Rows from block 8 of a small multi-label audio tagger, named by matrix and row number. Rows with one number belong to one channel. Each number is 500 + 40 x the weight over its row's rms, rounded and kept within 0 to 999. All counts start at 0. Numbers have three digits each.
After each channel's rows are labels from the 100 clips, of 14976, where the channel reaches its highest value: "band" is the frequency band that holds the peak. Only what is clearly more common there than usual is listed. The data: short read English sentences (LibriTTS-R). In brackets: how many of the 100.
# convs0: first 3x3 conv (model.blocks.8.convs.0.weight, 192x192x3x3, each kernel summed), inputs 0-95
# convs1: second 3x3 conv (model.blocks.8.convs.1.weight, 192x192x3x3, transposed, each kernel summed), outputs 0-95

convs0.155:520546503526553470469524485468475496537537476471477501543516489549521579546541521484526533434510481506540482520514545446476552466506490474561456446446429439433444477486570492489475604501415546482426470458462497460436511438478468513464535481542435535474516511478452493548436507451489485460
convs1.155:468518519462359488556485515483457447493517480516563478447541494511490482452430435532471416510402572434489503467499448516474466543442484453512482480511485490447506478450393478484477370424551471497514523477514443464471449506526515452516456458468531507475536482521454514427487457455501507470
band: 2000 to 4000 Hz (66); 1000 to 2000 Hz (33)

convs0.79:570505524497470498508600548455528456488464545571505447450480524506413469525567460480474438476523539406463495487488489500463501487474472459492492502537442561464546509451494520528570451481498529439547495427512478443444440453558488494509458465506475490531499572483490473520555529515478480398
convs1.79:477515477491537474518457472537447480543486493516539504490467450532504460438477470417499464462537428558489485441481498527567494476400539500490460470533484503576528552487422403520508573523554498524509502573411549471520560530517490513523507461516511494467522412515521519516465505497521546570
band: 1000 to 2000 Hz (41)

convs0.188:504430480440506466497416507452421523483454477502501426460488448459548488480469549486475482413533476505483522421485513512494491547508485470429464496558525507456450449456485535554526504408554461505504513510539497475557473498513488603477489471511527474543479465500486487441473479519470471551
convs1.188:554505534464477480484469480462519475522524462533448358504428317521481567484512467524490523487568489516477452506463473423518530519501505502511526508439490515483452500531510503549448500510498511519443471547452473485535488493448468491481527474511503445511508454450491575501424469494455464417
band: 500 to 1000 Hz (39)

convs0.169:544467575515491515461511498444426504476507499541509531444440557520547545585470452525462459456484513530452522433454445492503539538529527487514523471520487430501536529431530510529455506426459444518514527400486548436526498432486500490502496439578481503520493445495443530504491540505500459477
convs1.169:503521413415503484566473487411580525418533451521450472483518411519518483518538566549565515507498479470479531509554490535469515489556542508543473467465484557557488539502534503486580560581509568542527505591479529523534486539539477548484572515537537487524519561513525479549504531474527527523
band: 500 to 1000 Hz (76)

convs0.69:506539533485507404427495478469500472497493485483513425494497487444504540452525452486460496471502545462473541472520452517493553482514522546435513530507449528495512491560537537390489443529587444483483451480509562453588486481431544501487529490488489467452518570580463496473510488474509524469
convs1.69:445477498581485520512496513502420459446472475519522493491409472525518431533478562509452544530537544539502480596557554528534462508554541497449551532555445527479474475450547533444508476474461486491560517554562458456523485424511551512514475477407474484538506486538479512426496535452490520539
band: 1000 to 2000 Hz (92)

convs0.175:558464524526428476465510506458458481499491494541463433526538558525558475555504427442440513529457552497484542474483514590509507546517500539520515544521510439548489483501450433392442516440583415440538477444512422471529444467448592507580502502522525479563492473513510516471546497510479543489
convs1.175:492533532530533470502514502440484519537481534508498524499519490544522512468526586538463582441535508536508460578467539460450539469589516459487397468504512457447444510473537538554518479506440487527500526565497487499492432500517480522436458452524465489501441469536474476504491544489488468500
band: 2000 to 4000 Hz (95)

convs0.12:507426524539497528491531463448470396520461487426521517472490601484545501505505497612521468472523529407499574522442488582537547512506507510485476514480442467510476544582535459523536514490509496480492504504484426539581457455465490477490525457501503601524502462477489481428460544488436533516
convs1.12:512489524426485454575454474498454514482499497530493462570505429467539483495488472425488509497496447515495473459465575446463553455557448460437387534474480499555475498410449462494431489472531546429521488510549459484485452511506523494538535390482542425522455486452528438437489467527411530519
band: 500 to 1000 Hz (51)

convs0.35:594465526503564487464496436491516499501433462556444531453513506503608536492551432546493511561450577457476541550456529575488547528539471442441498487432555454495524487524537490451503494503487434500487478383513498496432587510434449443463497513478561451468542507492471454471493448478490507500
convs1.35:515528430524443435506466515492476487560557501418497495521450423495509476575473555508496484484520464494525448461492504500512501504576517482542477479423397470499448520461494477515452457463504509480463499479509520461588429413402511541517510465474481458526469469493503482525530535414478502498
band: 500 to 1000 Hz (30)

convs0.172:483528509429487502516448475527484475480456516573466465503471481461502463528478519511525512501483522538539513514473495535584514463469427519507580539533489511465507530473548515529549454445578431518509467427492450437526451457429453470466438454499425495462542577466468464443483515546454421495
convs1.172:522506460509405451514466605515443451579483445472450451512469468528533552585423519447564481472554451476413502465472452482539550512523576429574527518475503500554540465511510472539457578487505474490499549527451450601533486511477498521579482489493544473466457475466445514559429482427408518502
band: 2000 to 4000 Hz (82)

convs0.78:480486532487509473378498413507490484477507508534469477563498489450508461541502478503472517488502513515542510494533494542442525460529465522481490454531516534475509460494521543548443473435481473405478475490522479471522475494417480567437528445551433486541562451526428438485469500484441519497
convs1.78:530508482531465444478551587465521537526451492482469528458502542518456497511493610473471454548503454493504468514501510514531539475602531558489496507540505484483499434460511510489486484533484540540534562544469476495490494515515536455499493503527432438429472528485503505498535465496391449556
band: 2000 to 4000 Hz (99)

convs0.31:501438494548497519463513513484479445502476547433494552478519540452435425522547494545498532574504560448454491519507496572533519513586524536477495486520523445563552553481516549554449460581624495447469569525501557540503456536540466541558510546433455527475473513545585488451476508505523457484
convs1.31:491501446468471435504456496487503540453466526452463456538484440541482553456515525429521479443586494487470491458502483500441501506514441446460501428444385583439430450532454406489508528471457494504503482492460423518513501514462490530429500435483499469481474492464419491480518509488499514444
band: 2000 to 4000 Hz (66)

convs0.89:486452550493500422503448532400437492487522550622471444499474520521498448536497520504471454453519488428561490398473505488522617513541501480452514453535468471469522497470524541496517510414457485490543506440513451496563506492446489517514568497541436494464488436523476513495486497475463495438
convs1.89:469574440533487493486578481493525580521466473445511554444547507512542534466523461542584532511453553623462496477484490524537493436427538557548570544441543530560552448524536506545520605515546575545519496542490521509486504524505473485505475561532487532514517533548530441509585523532515542569
band: 500 to 1000 Hz (46); 1000 to 2000 Hz (33)

convs0.30:504442482481429476396547475468528428500528578474466491528445500519446496530507481447495433475523453558493527479538479508537494481463450556473553448498528509460498483521548500511400430436594456476420503512500431512594485462491538471598538437539434503493553491520569512496525512448512516480
convs1.30:500454551547535538490486489472458484507500511436491565535547520514482493517555605536512507508479514425532493466491422508479482450548466418454439475483528519460502423472455518530491496452459567491452540479542448513552500461452441470466543414455496563468389526471461476546490461549482495415
band: 2000 to 4000 Hz (59)

convs0.181:455567515493473494537430544526562436452509451527523535485493450529489483497490577544538383479470563525457497488517477471484538473521521530504508468452528459448493486457494508496439475451399432532383455453426538494474527507514472452460461459563509507455541484503480500446446482475485507448
convs1.181:485481564445485449490426513488497505494528551570471489445418497474530490509503534519538488497448471514496459546555514542500472498587566504575476516538456480467484512434587504554488527483426479552519473550486479487524536505510529566456506404485505462563455475513484532579488529502541571504
band: 500 to 1000 Hz (73)

convs0.20:553450515516482482480543462447433505522488505462530517485543576531550488477502488488499536448472493423482509514462437515510416525485457454533541510471460511496560493531506506454576562565466467487482528465402456416468499449522514538490526551510487517508531523476499517514472532475526494400
convs1.20:542482416455492463491465484514481481470527469482427391504527408478475436571444505477527448509559498538527467488559493515471574443576543553534495458486508516536487526461503478544445502454518557436484486494537529511534487526421494504514446488424497526425403444471529412491493500465477490529
band: 500 to 1000 Hz (96)

convs0.159:477431469486533518401549445549479503520493487477491565520496540424435452526474486563478517493496490478503501555545526521514545514535515439515478553542499552496484437517582491525560601427534531482557487473498454522427456500515497494505443522475484541589491464451451483572481536554526472531
convs1.159:443471511426450458490445487459531486496450439420483410490482416479448483453517480487530520526505484526471541510498477450501484519480496566472499429538447472491468480537457435487490406488489435516477476526455525504448485437467530500515475483482461449467542471522535479496510461475466477438
band: 500 to 1000 Hz (30)

convs0.131:495564533505445456539488517425467478501528477481507486459533517455552467542469504455468490521548542487491485448482551498434442487490410537466434449526461463539510473519459481443571462465461446521514459443415471427485501516440393535489479485572489494496504380466515452475478525449457446407
convs1.131:483469514553538563507519550550512488497462518520501516542492518510452510564536498487474531544462576517564569541515512536544529516480512494531537501492492491500507540540530485493481492519511576584522549568533521528556468478476554487562499498447475519530480552578525516511509522567465513546
band: 500 to 1000 Hz (58)

convs0.62:526532507513504435543555517485505478542503483564505482503434486452495517568552494549445461547409500483423562517436546483496501536477492458479505488509446496542525489525495488511494438453524486479538486459543486447513437520494461542542580548489504539518565435502461497503495518426438494467
convs1.62:482464492417507541458520520525446502473521527497549482484496503555489459442533555431530564458522497546508496487484479612546484508545517453513533534442472487461462533437480538493495523475455472547525485549479507451462517485482510539537488426432441487540486458493476527467540457585611532520
band: 2000 to 4000 Hz (99)

convs0.125:524519502498496461537504473485419445521466484505522495462439483467508507494455433500422506411467456469539487488414529549488461465470486474524506477462484502459465468519454539528490531438534392517520492496511447386527535526489502511468588539545434511479485461503454474496456532467430520463
convs1.125:537540487458467597440518514533510501494527554455563506502558498589501503554540424536466557543485482473579463519512532495475534530569505524573505526529559562442526529427542473554487451524519495495530453536553471470490480500472491530489497483515510484575513508511560550502513512586575495512
band: 2000 to 4000 Hz (78)

convs0.127:477505601400477394496554489520503577462485515498513468487527404468452478467509506473487518493514509471476555534492455462554561463431462471428537509443444532513466477510505447546458449509481501486477502502496500426439530545491549527460538516489513481478526525514409448518450510441533496470
convs1.127:473501481529450541553443580498478443484487525520431523449460499468412465506460456539526565555537472459513465520466515465508493474443527495502524404527450497481451477461430461435443498504540418426527402455559479462476512471523505498511471504459573463491453456527527507466426504430531454489
band: 2000 to 4000 Hz (64); 1000 to 2000 Hz (34)

convs0.29:511500466487524452492437594499423523521489488462484455442466520493555507479408478472493499512556530430567472491439483532563510552531519522569510532472452573548532544431503507484441472524515556445527487445556487538542444541445587442526468477490495538467537499468533548491532475482548465507
convs1.29:528482539519428461500461437459466411433449522392589475553497479558479440543552509439515494460532509441472498479546470467496519425420493461442554454481535478512496455532509455451495483472465507427466433479457487460440483452496466556450468494509564524454532492459463488411495486503426473480
band: 2000 to 4000 Hz (76)

convs0.27:514508496478483492433501472470441486480434528448429507535452533512537491474393542462518504523537550376520490470360511550475527532557458497477518550464534539503517548553568526484479441467569421489445524485525454593477456483498543477560445456465522469523464481512510463526474536484460501482
convs1.27:442475509516473512466461477501513477536501470550433509505392399494495440533529487463464523460521498445455528532481426465563537483554513468466450506428476451461484423432450561601467523451433487447581488506456477539473464452478496552455486428512518415483527419467524450482463490528402488466
band: 2000 to 4000 Hz (80)

convs0.149:479533508511527568520495503456467482520479515504450521470549540523491543523551500570506513437476492477511476501477443513516530435559489466499471535482451514430409492492596472503472556433466510549457448434480470545501471543485380480499447469533535509531448502509465480532506483459532455446
convs1.149:415532506460471476435445482532514453448482420524457461480490488524473463482451491469555536544494480490450482466472485495476444465477480582522551513529464462505467453478455460488449447397494455449458487518469463522454525495446446476488454471507515493404516484488500433523491547489481464493
band: 500 to 1000 Hz (49)

convs0.162:424527553565491499552500468590509513482499556517523528528516496483463506459551444486541470462549481502501459512429473467500532421451512481546484494520509454467530463500542455519430468510472450492545414463513503554440546490461503508502518516519491445588524468536491490470534422552421476472
convs1.162:441390504519511444451492509442510484480477421500468510460504496458461575425475481495501435465525546497432506509469442485475465500503475492491479518441488473510484495502527459477504512487500453536455503486470419521467508483510483418487485526528562521468483431482445452516519447459560560485
band: 500 to 1000 Hz (61)