Rows from block 2 of a small multi-label audio tagger, named by matrix and row number. Rows with one number belong to one channel. Each number is 500 + 25 x the weight over its row's rms, rounded and kept within 0 to 999. All counts start at 0. Numbers have three digits each. After the name is the row's rms in percent of the matrix's.
Before each channel's rows are labels from the 100 clips, of 14976, where the channel reaches its highest value: "band" is the frequency band that holds the peak. Only what is clearly more common there than usual is listed. The data: short read English sentences (LibriTTS-R).
# convs0: first 3x3 conv (model.blocks.2.convs.0.weight, 96x96x3x3, each kernel summed), inputs 48-95
# convs1: second 3x3 conv (model.blocks.2.convs.1.weight, 96x96x3x3, transposed, each kernel summed), outputs 48-95

band: 1000 to 2000 Hz; 500 to 1000 Hz
convs0.12 117:498421477485468474477505563453509498506494484496543511480509494455461517538485487485499508505476518518539506516453467471482500507531442523521482
convs1.12 106:477453464447489483506509474466500464460502543468481487514481457522501471473451472472488499502476466509515473487516487479462485485522500503480503

band: 4000 to 8000 Hz
convs0.1 089:497471468496484492488464501490453498503486490506520460457515441544479473529533477508513500505530508476524503517476506474498481550483529528471475
convs1.1 093:510506460476539504504479537499473480515495512513484531497485498465509514514510498545491556531502523505504489490496466541444518507479480500530532

band: 1000 to 2000 Hz
convs0.37 099:523487500486531500545537499517525510509585520521463467511507543536512480505479479483467433497507455503448487542516508512517508496523516518503487
convs1.37 088:516493533536502499505473491488449520492467486474517493465490438509491510460527503485473509484489515504503440514498525462456496502462480503492478

band: 1000 to 2000 Hz; 250 to 500 Hz
convs0.36 093:536513523539493511476471513499501520492461505531467461508484526487486466551477484504517499432489471494552505547484488520491537482474491522484513
convs1.36 126:476487440437492539491478496471529469481503521514483509506531491442478533539473503529492515539474473514444476493528479496506485460509477529527497

band: 1000 to 2000 Hz
convs0.34 091:506459506477480441513521495460506524520476498519474490474479510499483503531472497467474502514511515482563508532474479496505526522487482522525508
convs1.34 078:465503512489482512542513492526449455503524474524445507489550497493508527498522533505526519491507489525421498516496514478505488501486494527508498

band: 0 to 250 Hz
convs0.95 105:514489481513514530491518503549460502524545439518509545476500464511486505481506488464450506499485502447536525497505476492502543495462494483484520
convs1.95 096:478481547463525487446514492480433505476475533511499467471485531536497515499499497500521498470457492498466468545482541465489478534512489541487510

band: 250 to 500 Hz
convs0.0 102:518424506527480497458508527455495456464504499518547490514497510487508522544470482482499527493489519505553494506490517486502487534496503472451492
convs1.0 092:506496536470509518519535509540479503538461478542498436476503503485527530497527529499539538522530519528517510498490468542461522511480525489431489

band: 1000 to 2000 Hz
convs0.10 121:488486527452499531504518470462512478500486547509516488503490524527549461492464512477502496462466536458530526514506475485484490491509512513524495
convs1.10 086:512449483526503498486460494442546467518498490527509479482547448493473477512527509476483493462496478470498471455542481485493544506478509486504492

band: 0 to 250 Hz
convs0.31 134:484446482446469442492514513492499483526571480459503529497479482468475506520509456481516513511476514497546472527466483490509442494487476480486483
convs1.31 130:446475492493527476520469482470474475537553493463478545455440535579515494504531507475463479522509490485508539476488490476457527506527529489507512

band: 1000 to 2000 Hz; 500 to 1000 Hz
convs0.93 099:494531499481486487536459504511483485503514512510491519505503511487474453541530502493467483485482476497512536542475501498506478482467539539476499
convs1.93 093:522490521475513508531494487524502501491480538488461501537438445493524520535481495474501556501521475535478476518454508462479510497488487496497525

band: 500 to 1000 Hz
convs0.42 096:504488500467541503479480494533521523535508512514505540507490528514494499520493474453485485480449503462510496484502485494494507456437493528502516
convs1.42 113:467515563515469504481507463502476504486462464508524504464514499538488461469488517485463521466487472515500522495484497483470537542498453510500490

band: 1000 to 2000 Hz; 500 to 1000 Hz
convs0.53 093:486522521451499491486492530481503425509536533502508538500454529497475472514530481486531523475494518509501483460497521492481481484457469511503513
convs1.53 106:473517526484520459469478441539489495480476476489523500488507547555522486501513520490499495454475481474529531522487471509520549522452461504486517

band: 250 to 500 Hz
convs0.73 096:504490482504463492449495525527535491454499472490494445468492466504485518513491448517452514488502499512510496501496560503517472553518489511468515
convs1.73 097:485512538502498506514509488482493509541484473518528467520492494448552515494481521467530505539497541495480484466539503527487512540530515466462460

band: 0 to 250 Hz
convs0.92 097:530472531506541456501506513441487493468526500492509517448492487501482480509489497455520501481542555496517467505514488493483498489531485521512504
convs1.92 106:433502472471476518484503509490426535515512490517496516514517525493489520503486507505489485542464493506489508486515529530491479454497516491537548

band: 1000 to 2000 Hz
convs0.62 104:471513526476506485561512455526484506550493485529497501500531516477500488464484481541462466525498500488530523524483477531505541514465505543480520
convs1.62 082:529523524497476521473480487490482456503538485519511539493475466544484507474538466469494500512499508512527506553464507471523480543506471483463464

band: 1000 to 2000 Hz
convs0.20 102:490460503516529505454490519468522444499490479508525462509483492525528503466503498446519450499494452503514478521521510515507502538504513530499483
convs1.20 113:494520510500492501502469492514453504485502534532509464473494502484490511536508471503507490515493425510443475480507501478507507455458489537486525

band: 1000 to 2000 Hz; 250 to 500 Hz
convs0.90 089:507534483525519501441464503533489500475483534527483464496525514553481503468500453482470522506485549469545518478492490497513530461445477501483491
convs1.90 085:480501488484466472507521471471527491540479435470530529503544484482491490478508449468498483464475500491503491498521521497488525568535456499520513

band: 0 to 250 Hz
convs0.72 107:525478528470498487550475536535534461484515470516466528515459474491499497508531473495475493526488483552491520506473488480541493527514476548485519
convs1.72 086:511481481499510505445526519493493529491562539519482550527514499537494494521470494522496529524514481492540513500491525508467487484475505536495461

band: 1000 to 2000 Hz
convs0.40 091:494495504481535504527511494484518506529496524541462511527461535454499451528500486445492473495505530493504517515516508486498503520483543500553523
convs1.40 084:478501524464496514511498494466512484478508483513525540505505454498500515505474481488503514508507498493490439489490495448522533538479479548518502

band: 2000 to 4000 Hz
convs0.59 111:488497516450500505507476463480493465447502481478496486487465511477490486487503458468510462537500496513494521472528542537526468499547516532478499
convs1.59 110:537543486520528519470493496545494534546481547527513505522557491508529517501496538509487486476485556510554526528498492517536511530482533502515492

band: 0 to 250 Hz
convs0.75 092:501536516466495491536496522477512478505515540520471492506500525516510502522472503495510470461527502440502506502506502501507519562444542490489487
convs1.75 083:491521520536466540507484474507533488483480459543547497525518467488525532514470515474507513476490489513496532492536471484510547549500458475504520

band: 4000 to 8000 Hz
convs0.2 107:477488519478515483549535503464520458499541479435508524475470489525532489520534516487466487485472490494479495514527525520501490543514490532470465
convs1.2 098:486500491497519512450492495499503456501513571527514536512531510534518505569506521534527499546510477534513501474584490511533501481484502521513531

band: 500 to 1000 Hz
convs0.28 098:521479527466498512449468513501497480516512512496558462557525464518503514475478484494492495482478463498556514465492458495476492475502482516488475
convs1.28 102:428465490459525473505494461474470496465486495493492497478450509547443504467533480472498508502499461482486498479487462484502450523483491494498459