config = dict(
    noise_aug=0.002,
    n_mels=64,
    win_length=400,
    arch='preact_resnet',
    norm='groupnorm',
    drop_path=0.05,
    stem='deep',
    avg_pool_shortcut=False,
    residual_init='none',
    epochs=132.2,
    lr_schedule='cosine',
    warmup_steps=5380,
)
Rows from block 3 of a small multi-label audio tagger, named by matrix and row number. Rows with one number belong to one channel. Each number is 500 + 40 x the weight over its row's rms, rounded and kept within 0 to 999. All counts start at 0. Numbers have three digits each.
After each channel's rows are labels from the 100 clips, of 14976, where the channel reaches its highest value: "top examples" is what is common among them. Only what is clearly more common there than usual is listed. The data: short read English sentences (LibriTTS-R).
# convs0: first 3x3 conv, stride 2 (model.blocks.3.convs.0.weight, 192x96x3x3, each kernel summed), inputs 0-95
# convs1: second 3x3 conv (model.blocks.3.convs.1.weight, 192x192x3x3, transposed, each kernel summed), outputs 0-95

convs0.147:460484460546601471454544550547451538575428459501542462560531441518489523516544467510497486506536448499491434511507536496527545520507491444481529545506502519537539530552571579581523538509510514469582470485540511485489533503521529509529533502554543577483454473414539494457496450434553507500
convs1.147:478493499544472499447458482527452470499527482462511474524505500423500495524538446486557474495459492446497486468550552490477560491493488473441495413528525522464509529473404458438528467520501487483499512468505449452461486561420388502495473524481408484447414395543455466530480567468513498472
top examples: the word "you"

convs0.29:531535510543547502531500527508449490461460515515463444518453521486483478462515474506476494460548510446450462534465447524568539479493479480508463503436508547527456453525437464508437507535438491483458416544468561453446466529473505510518453491501542527394471389458433479482450521496487423419
convs1.29:471528529444548467407453533558515506514526541456457545568500473478508552450406478520471509443526479518493486557464532423542458519547522518472462468514479452512436553538522514492491499517468549503530552473534552536483446495471506461504504463581512569450536471534542435487520459484544480562
top examples: the word "you"

convs0.140:476522420418533494518473469526477437417518492491491404487460477499501459487514451480476480518511513502487469522515514459531549542476476519419465561509542510525551519508500495517539458423458482509501487533482460474439493464436483531542473505430458577543473463412519566546537400547507433508
convs1.140:551560477524497518516467525478485552464460457483533479540488467511543499535553504478559538503492466534538503501499464493505530530509514478465532501533492548514544513465589484488466523531518561463534502480510451585568482526486497539597514486553527546531498481520549486534474600568556446519
top examples: voice: female

convs0.72:455516548530531473483499541471568519499525473505490490452508528456409512480450491542539531471505496515498580504522478540436465536479493481510508554479408501526520524434525522534565446446518506442446519443417415442394458432449539471476480453495484512560467501441468484517466503519508552484
convs1.72:541474461468443418435525498505523538512510530460452450464410437482494445530504478481529459470465449477457415458478525491418480466525498409462502504503439496608479505479549503537484460487448485508572518482444542506510501488424484509528540467481463491574497470494431513507563480488538473476
top examples: voice: male

convs0.162:407435511492484424509450469496481484491460457546491513508525444525465541498496484454522486464415442517510508497479482459488500502526470473475500542495486505489542549550507510463481462381486494501342574477492381508499531525539468451511464509512530474480490514516465457490529539539561510558
convs1.162:521466510503518450498501521477498516440526526442436498364490482526520487442475502485606488452546466498543496498493533526462490408548470476481476504485511503475513480462473492480471494433468527478499467466517466546549463447404560508466447381494555462501549535394422537476487525486441462460
top examples: voice: male

convs0.32:532551470458525543546514498424512466470560466450472460471518527512470456496457525473450524519542502545494511507485477546481451505466510430456480518544449484520496516498508528498525517516462505401493563595556468457457507530472448486433441507500372497548478519534471590553570500444460493482
convs1.32:557506461484489498439529472480453520484501460448546432524446403455466458539527519545457510509500478441435492471514442495497553505437472463516514474581468496494520556449491475496497448528494551459477519496465534520564489483487508506424452385508469488478546479409472472472537466414454499497
top examples: voice: male

convs0.6:497533454530591533483558489544462514465488519395483479442444509522491497500547509503498501547558519417427572415520547517519486482460516476509474546510569544549530528457530560513494531473490543489510492542554473496475473539576483504452460478538464551550518536438464571477529483444517557540
convs1.6:557485557469482523525493513499458432555535452537453488558458465485518482511549462443513395503405422450483478487468473411409514517478467393486439427458531441479538519485467495557472511523519399499454473536477575497478503499477535527534491484506492489470500483513554504507524514442492428475
top examples: voice: female

convs0.3:449511476521580501482499494446502525446476524460421492471433512496480548502481469408492487502443474484540485511478509525506564440447547415445515543481548459524512505487492531544506435479494532508448478542551392501513461514534489532537418491473461536552445524437491560474567424469471472518
convs1.3:556518522404433460523543478489497535496504454437416502500447463426482434494462466443464462494500518495448457552559539468468458558448469516387510453384443515479490536533564538517423472525507491534567506502517509562531513508462533501604528522454520512493481509483566473474497498455544520463
top examples: voice: female

convs0.124:494567588521544511448492612533482475505513491432491451545485475539493447516420486522471514429513496471549451515494488537454484455430465409456472492467419524498500451473479492566504493494454506499517436473502496497473512555481550552514471515440530577528474474450516434455439467451474524500
convs1.124:516581508564448515452543461485479504530573507498525556476560502443513544530424515535487505514527468467533409527525539531483567438454472468457554445524474451538480488531488460529456491531497518484543529401480541576540528519502508467526510515550408472454532444564488494483492482535440470435
top examples: the word "you"

convs0.95:531479476496458492502474555432477485557531479479460572533526565481477473496471437541550478537492551530513491539540483502444519479487578471476512516515466454435445481489514519483568533476537486565453498483525468491437409410470507509536457503564465485479524453534385471565450487560497444505
convs1.95:507477485432482487497513455503578530505493406489520458457511450477523494508500561541489396534464574521487536500556465520503529463601462470482475478541464566524480534478453552486507449575499542500388489559536442528513490514519455579483492480521546517544488528474469499487407463517487518477
top examples: voice: male

convs0.150:515507455506526502515484523509494506532491559531533416543504433523425509495472538553497567521542571453513544500493479489494524568518402475527461558471469489501457501462592532524479536512502518435548487493472524398423491522463448512496506458489460529533479459438453517456391438465520495496
convs1.150:552531537476421466496538434497574477472412399528456448513413512507588504458485481464525529424504400551486462429400493514499488498522508510487505450549514472468541505486510386427470520508515509495517500462508489465546530561472493460475500516514484547462504494472498538483545483469511571417
top examples: the word "you"

convs0.144:506449485473489509468462530546486491435439531508495503498563471571527534459511444514455474327493445517471459559484521472523510469409520495514432506500475541507491493549475476513531591524430514491493430560501497534518483480547564517535499569488495470541491492451488483513483505539454429481
convs1.144:505495503451541506460490477461478492458414449461482488587501539515512566511538443460484536512450495511508436505533509521447528535467517445449471368458462406454472488417512514524454448450482454433470512500533508462483470475457481498513490501494522519472530481497551509515496487527463552509
top examples: the word "the"

convs0.11:480520398517420420454445472504486394533505576424462485513484551521491462466530506508475529528474515484490513523476489544597438484459498501520503532442539499525488421403514473518502477507482449499444534502503473529553463492538488469516413558584507536514547516493466495499523510443497472513
convs1.11:476488503469530531462510533491503442573490564520485585470467495462454488547517479434450499516490445425451491423509496425447451479509414480468369513480561486491484423513498465499476513511491426507555451479515485466462448510550406524502509499497526496483512501481466505578467495457484454441
top examples: voice: male

convs0.89:491495511513503496441514454502495506527471535537454566576471492468503492451440463541495555514440502513441457507492519503554426510491494497493625527475476502520496449511564573463472446430484424481445472427454505529530457453483526487553446519554522486540513428466478494538448559499466418495
convs1.89:466493440471510515439492495520529509473471496542491411446433477484397543523514565479471484494466443464495537506532538420520491458496506494465516526437523494521434463491480482464481493526569515469439453500505425463483511493545548514505485476501594469536518533498411448466412459520501491473
top examples: voice: male

convs0.189:499574511585525500483487506547511512527506476483553435427473478554480478553454471535498493519536552459530503556464469502451519560496431444448532501468481494459464507504546480536525472398466504417478453494432442449478535444424476489481523489496510407446579454489527489471500470468497557491
convs1.189:461441418496487449538466433526542489440472421491446430518502436463511458493491436480517534474447463571508483465464469498502512406505540414490486432600468501544552513536547470460486516548476518501528543522486508541532553503520490442407483527472456481480475524566463524551545488470534518497
top examples: the word "you"

convs0.172:563522456499487534469517522509521392483523513445433484525564523463465478562492485461469503486458504453500480587485470474487545405421595605516431522475506484509481484453468547501533502508470417459481478463502508471459474477476548486475451577496469478512457460417532503490495510469481518468
convs1.172:511452545484524473518494477456448478510485521511500468570485515441481532471502510488505530510479449471458518440402464507455493445520547550431503457396430500555507438521537492509475476507523470507487522534517548516490489491543450567526496496519566533527495471565484500575448537503492509589
top examples: the word "what"

convs0.68:508492520485530430460475552448476515470478537550431493501488554467469499494512497478500444508486494499494393601497510542492568493531506534462505478468445487457415514431518508452478495491460456462432469528481469457386479505511545548540479492452502505503506441514477402548479423520566470497
convs1.68:517501509499525529574535494528514525485492511482469469516474526501459536494454563534518468483514517488497482594455504562507495511537507496503557472462545467486507481569498536549457513551550526524479554499521519504572486462521523514465503556590504515458515589465482461492482483558473499529
top examples: voice: male

convs0.113:494519530498450497460506447492518467429486497451500511468469438513501542498445530587464525521476526466515575448525420465498520462427478575485562509506584528550491486495454535493449472490496563523526471490433499499474436463533468423475475407422512512472512463519455449423478525516558488462
convs1.113:475464541506506488504410542511507456502515551532461466492402517536600455533524522445459532510488513522473470495462438486509511508547514498524539540433447427481470515491526496495518525489531424506458547520476510389481522442502548531477534456498468429540488514533506584512528456565485444479
top examples: voice: female

convs0.1:469466498446528475471513481501462507529459498506471533508519501447512473406504406489504427518552402547454500444515560584471523552513502463495563467510504461485549502524523482502509438568527461518513576384573472552511449440460480510481484541521438506498489527516512502515489494482411528519
convs1.1:507467464455512496461515461495532552487497454441531583454493463490526531463510531498493343479517478395539485495489491475451476418472492358484448497528508569472515445541490460495512475530535485422512464475466517529505517527550509495486560427470527503532478481411464444493509465534490445470
top examples: voice: male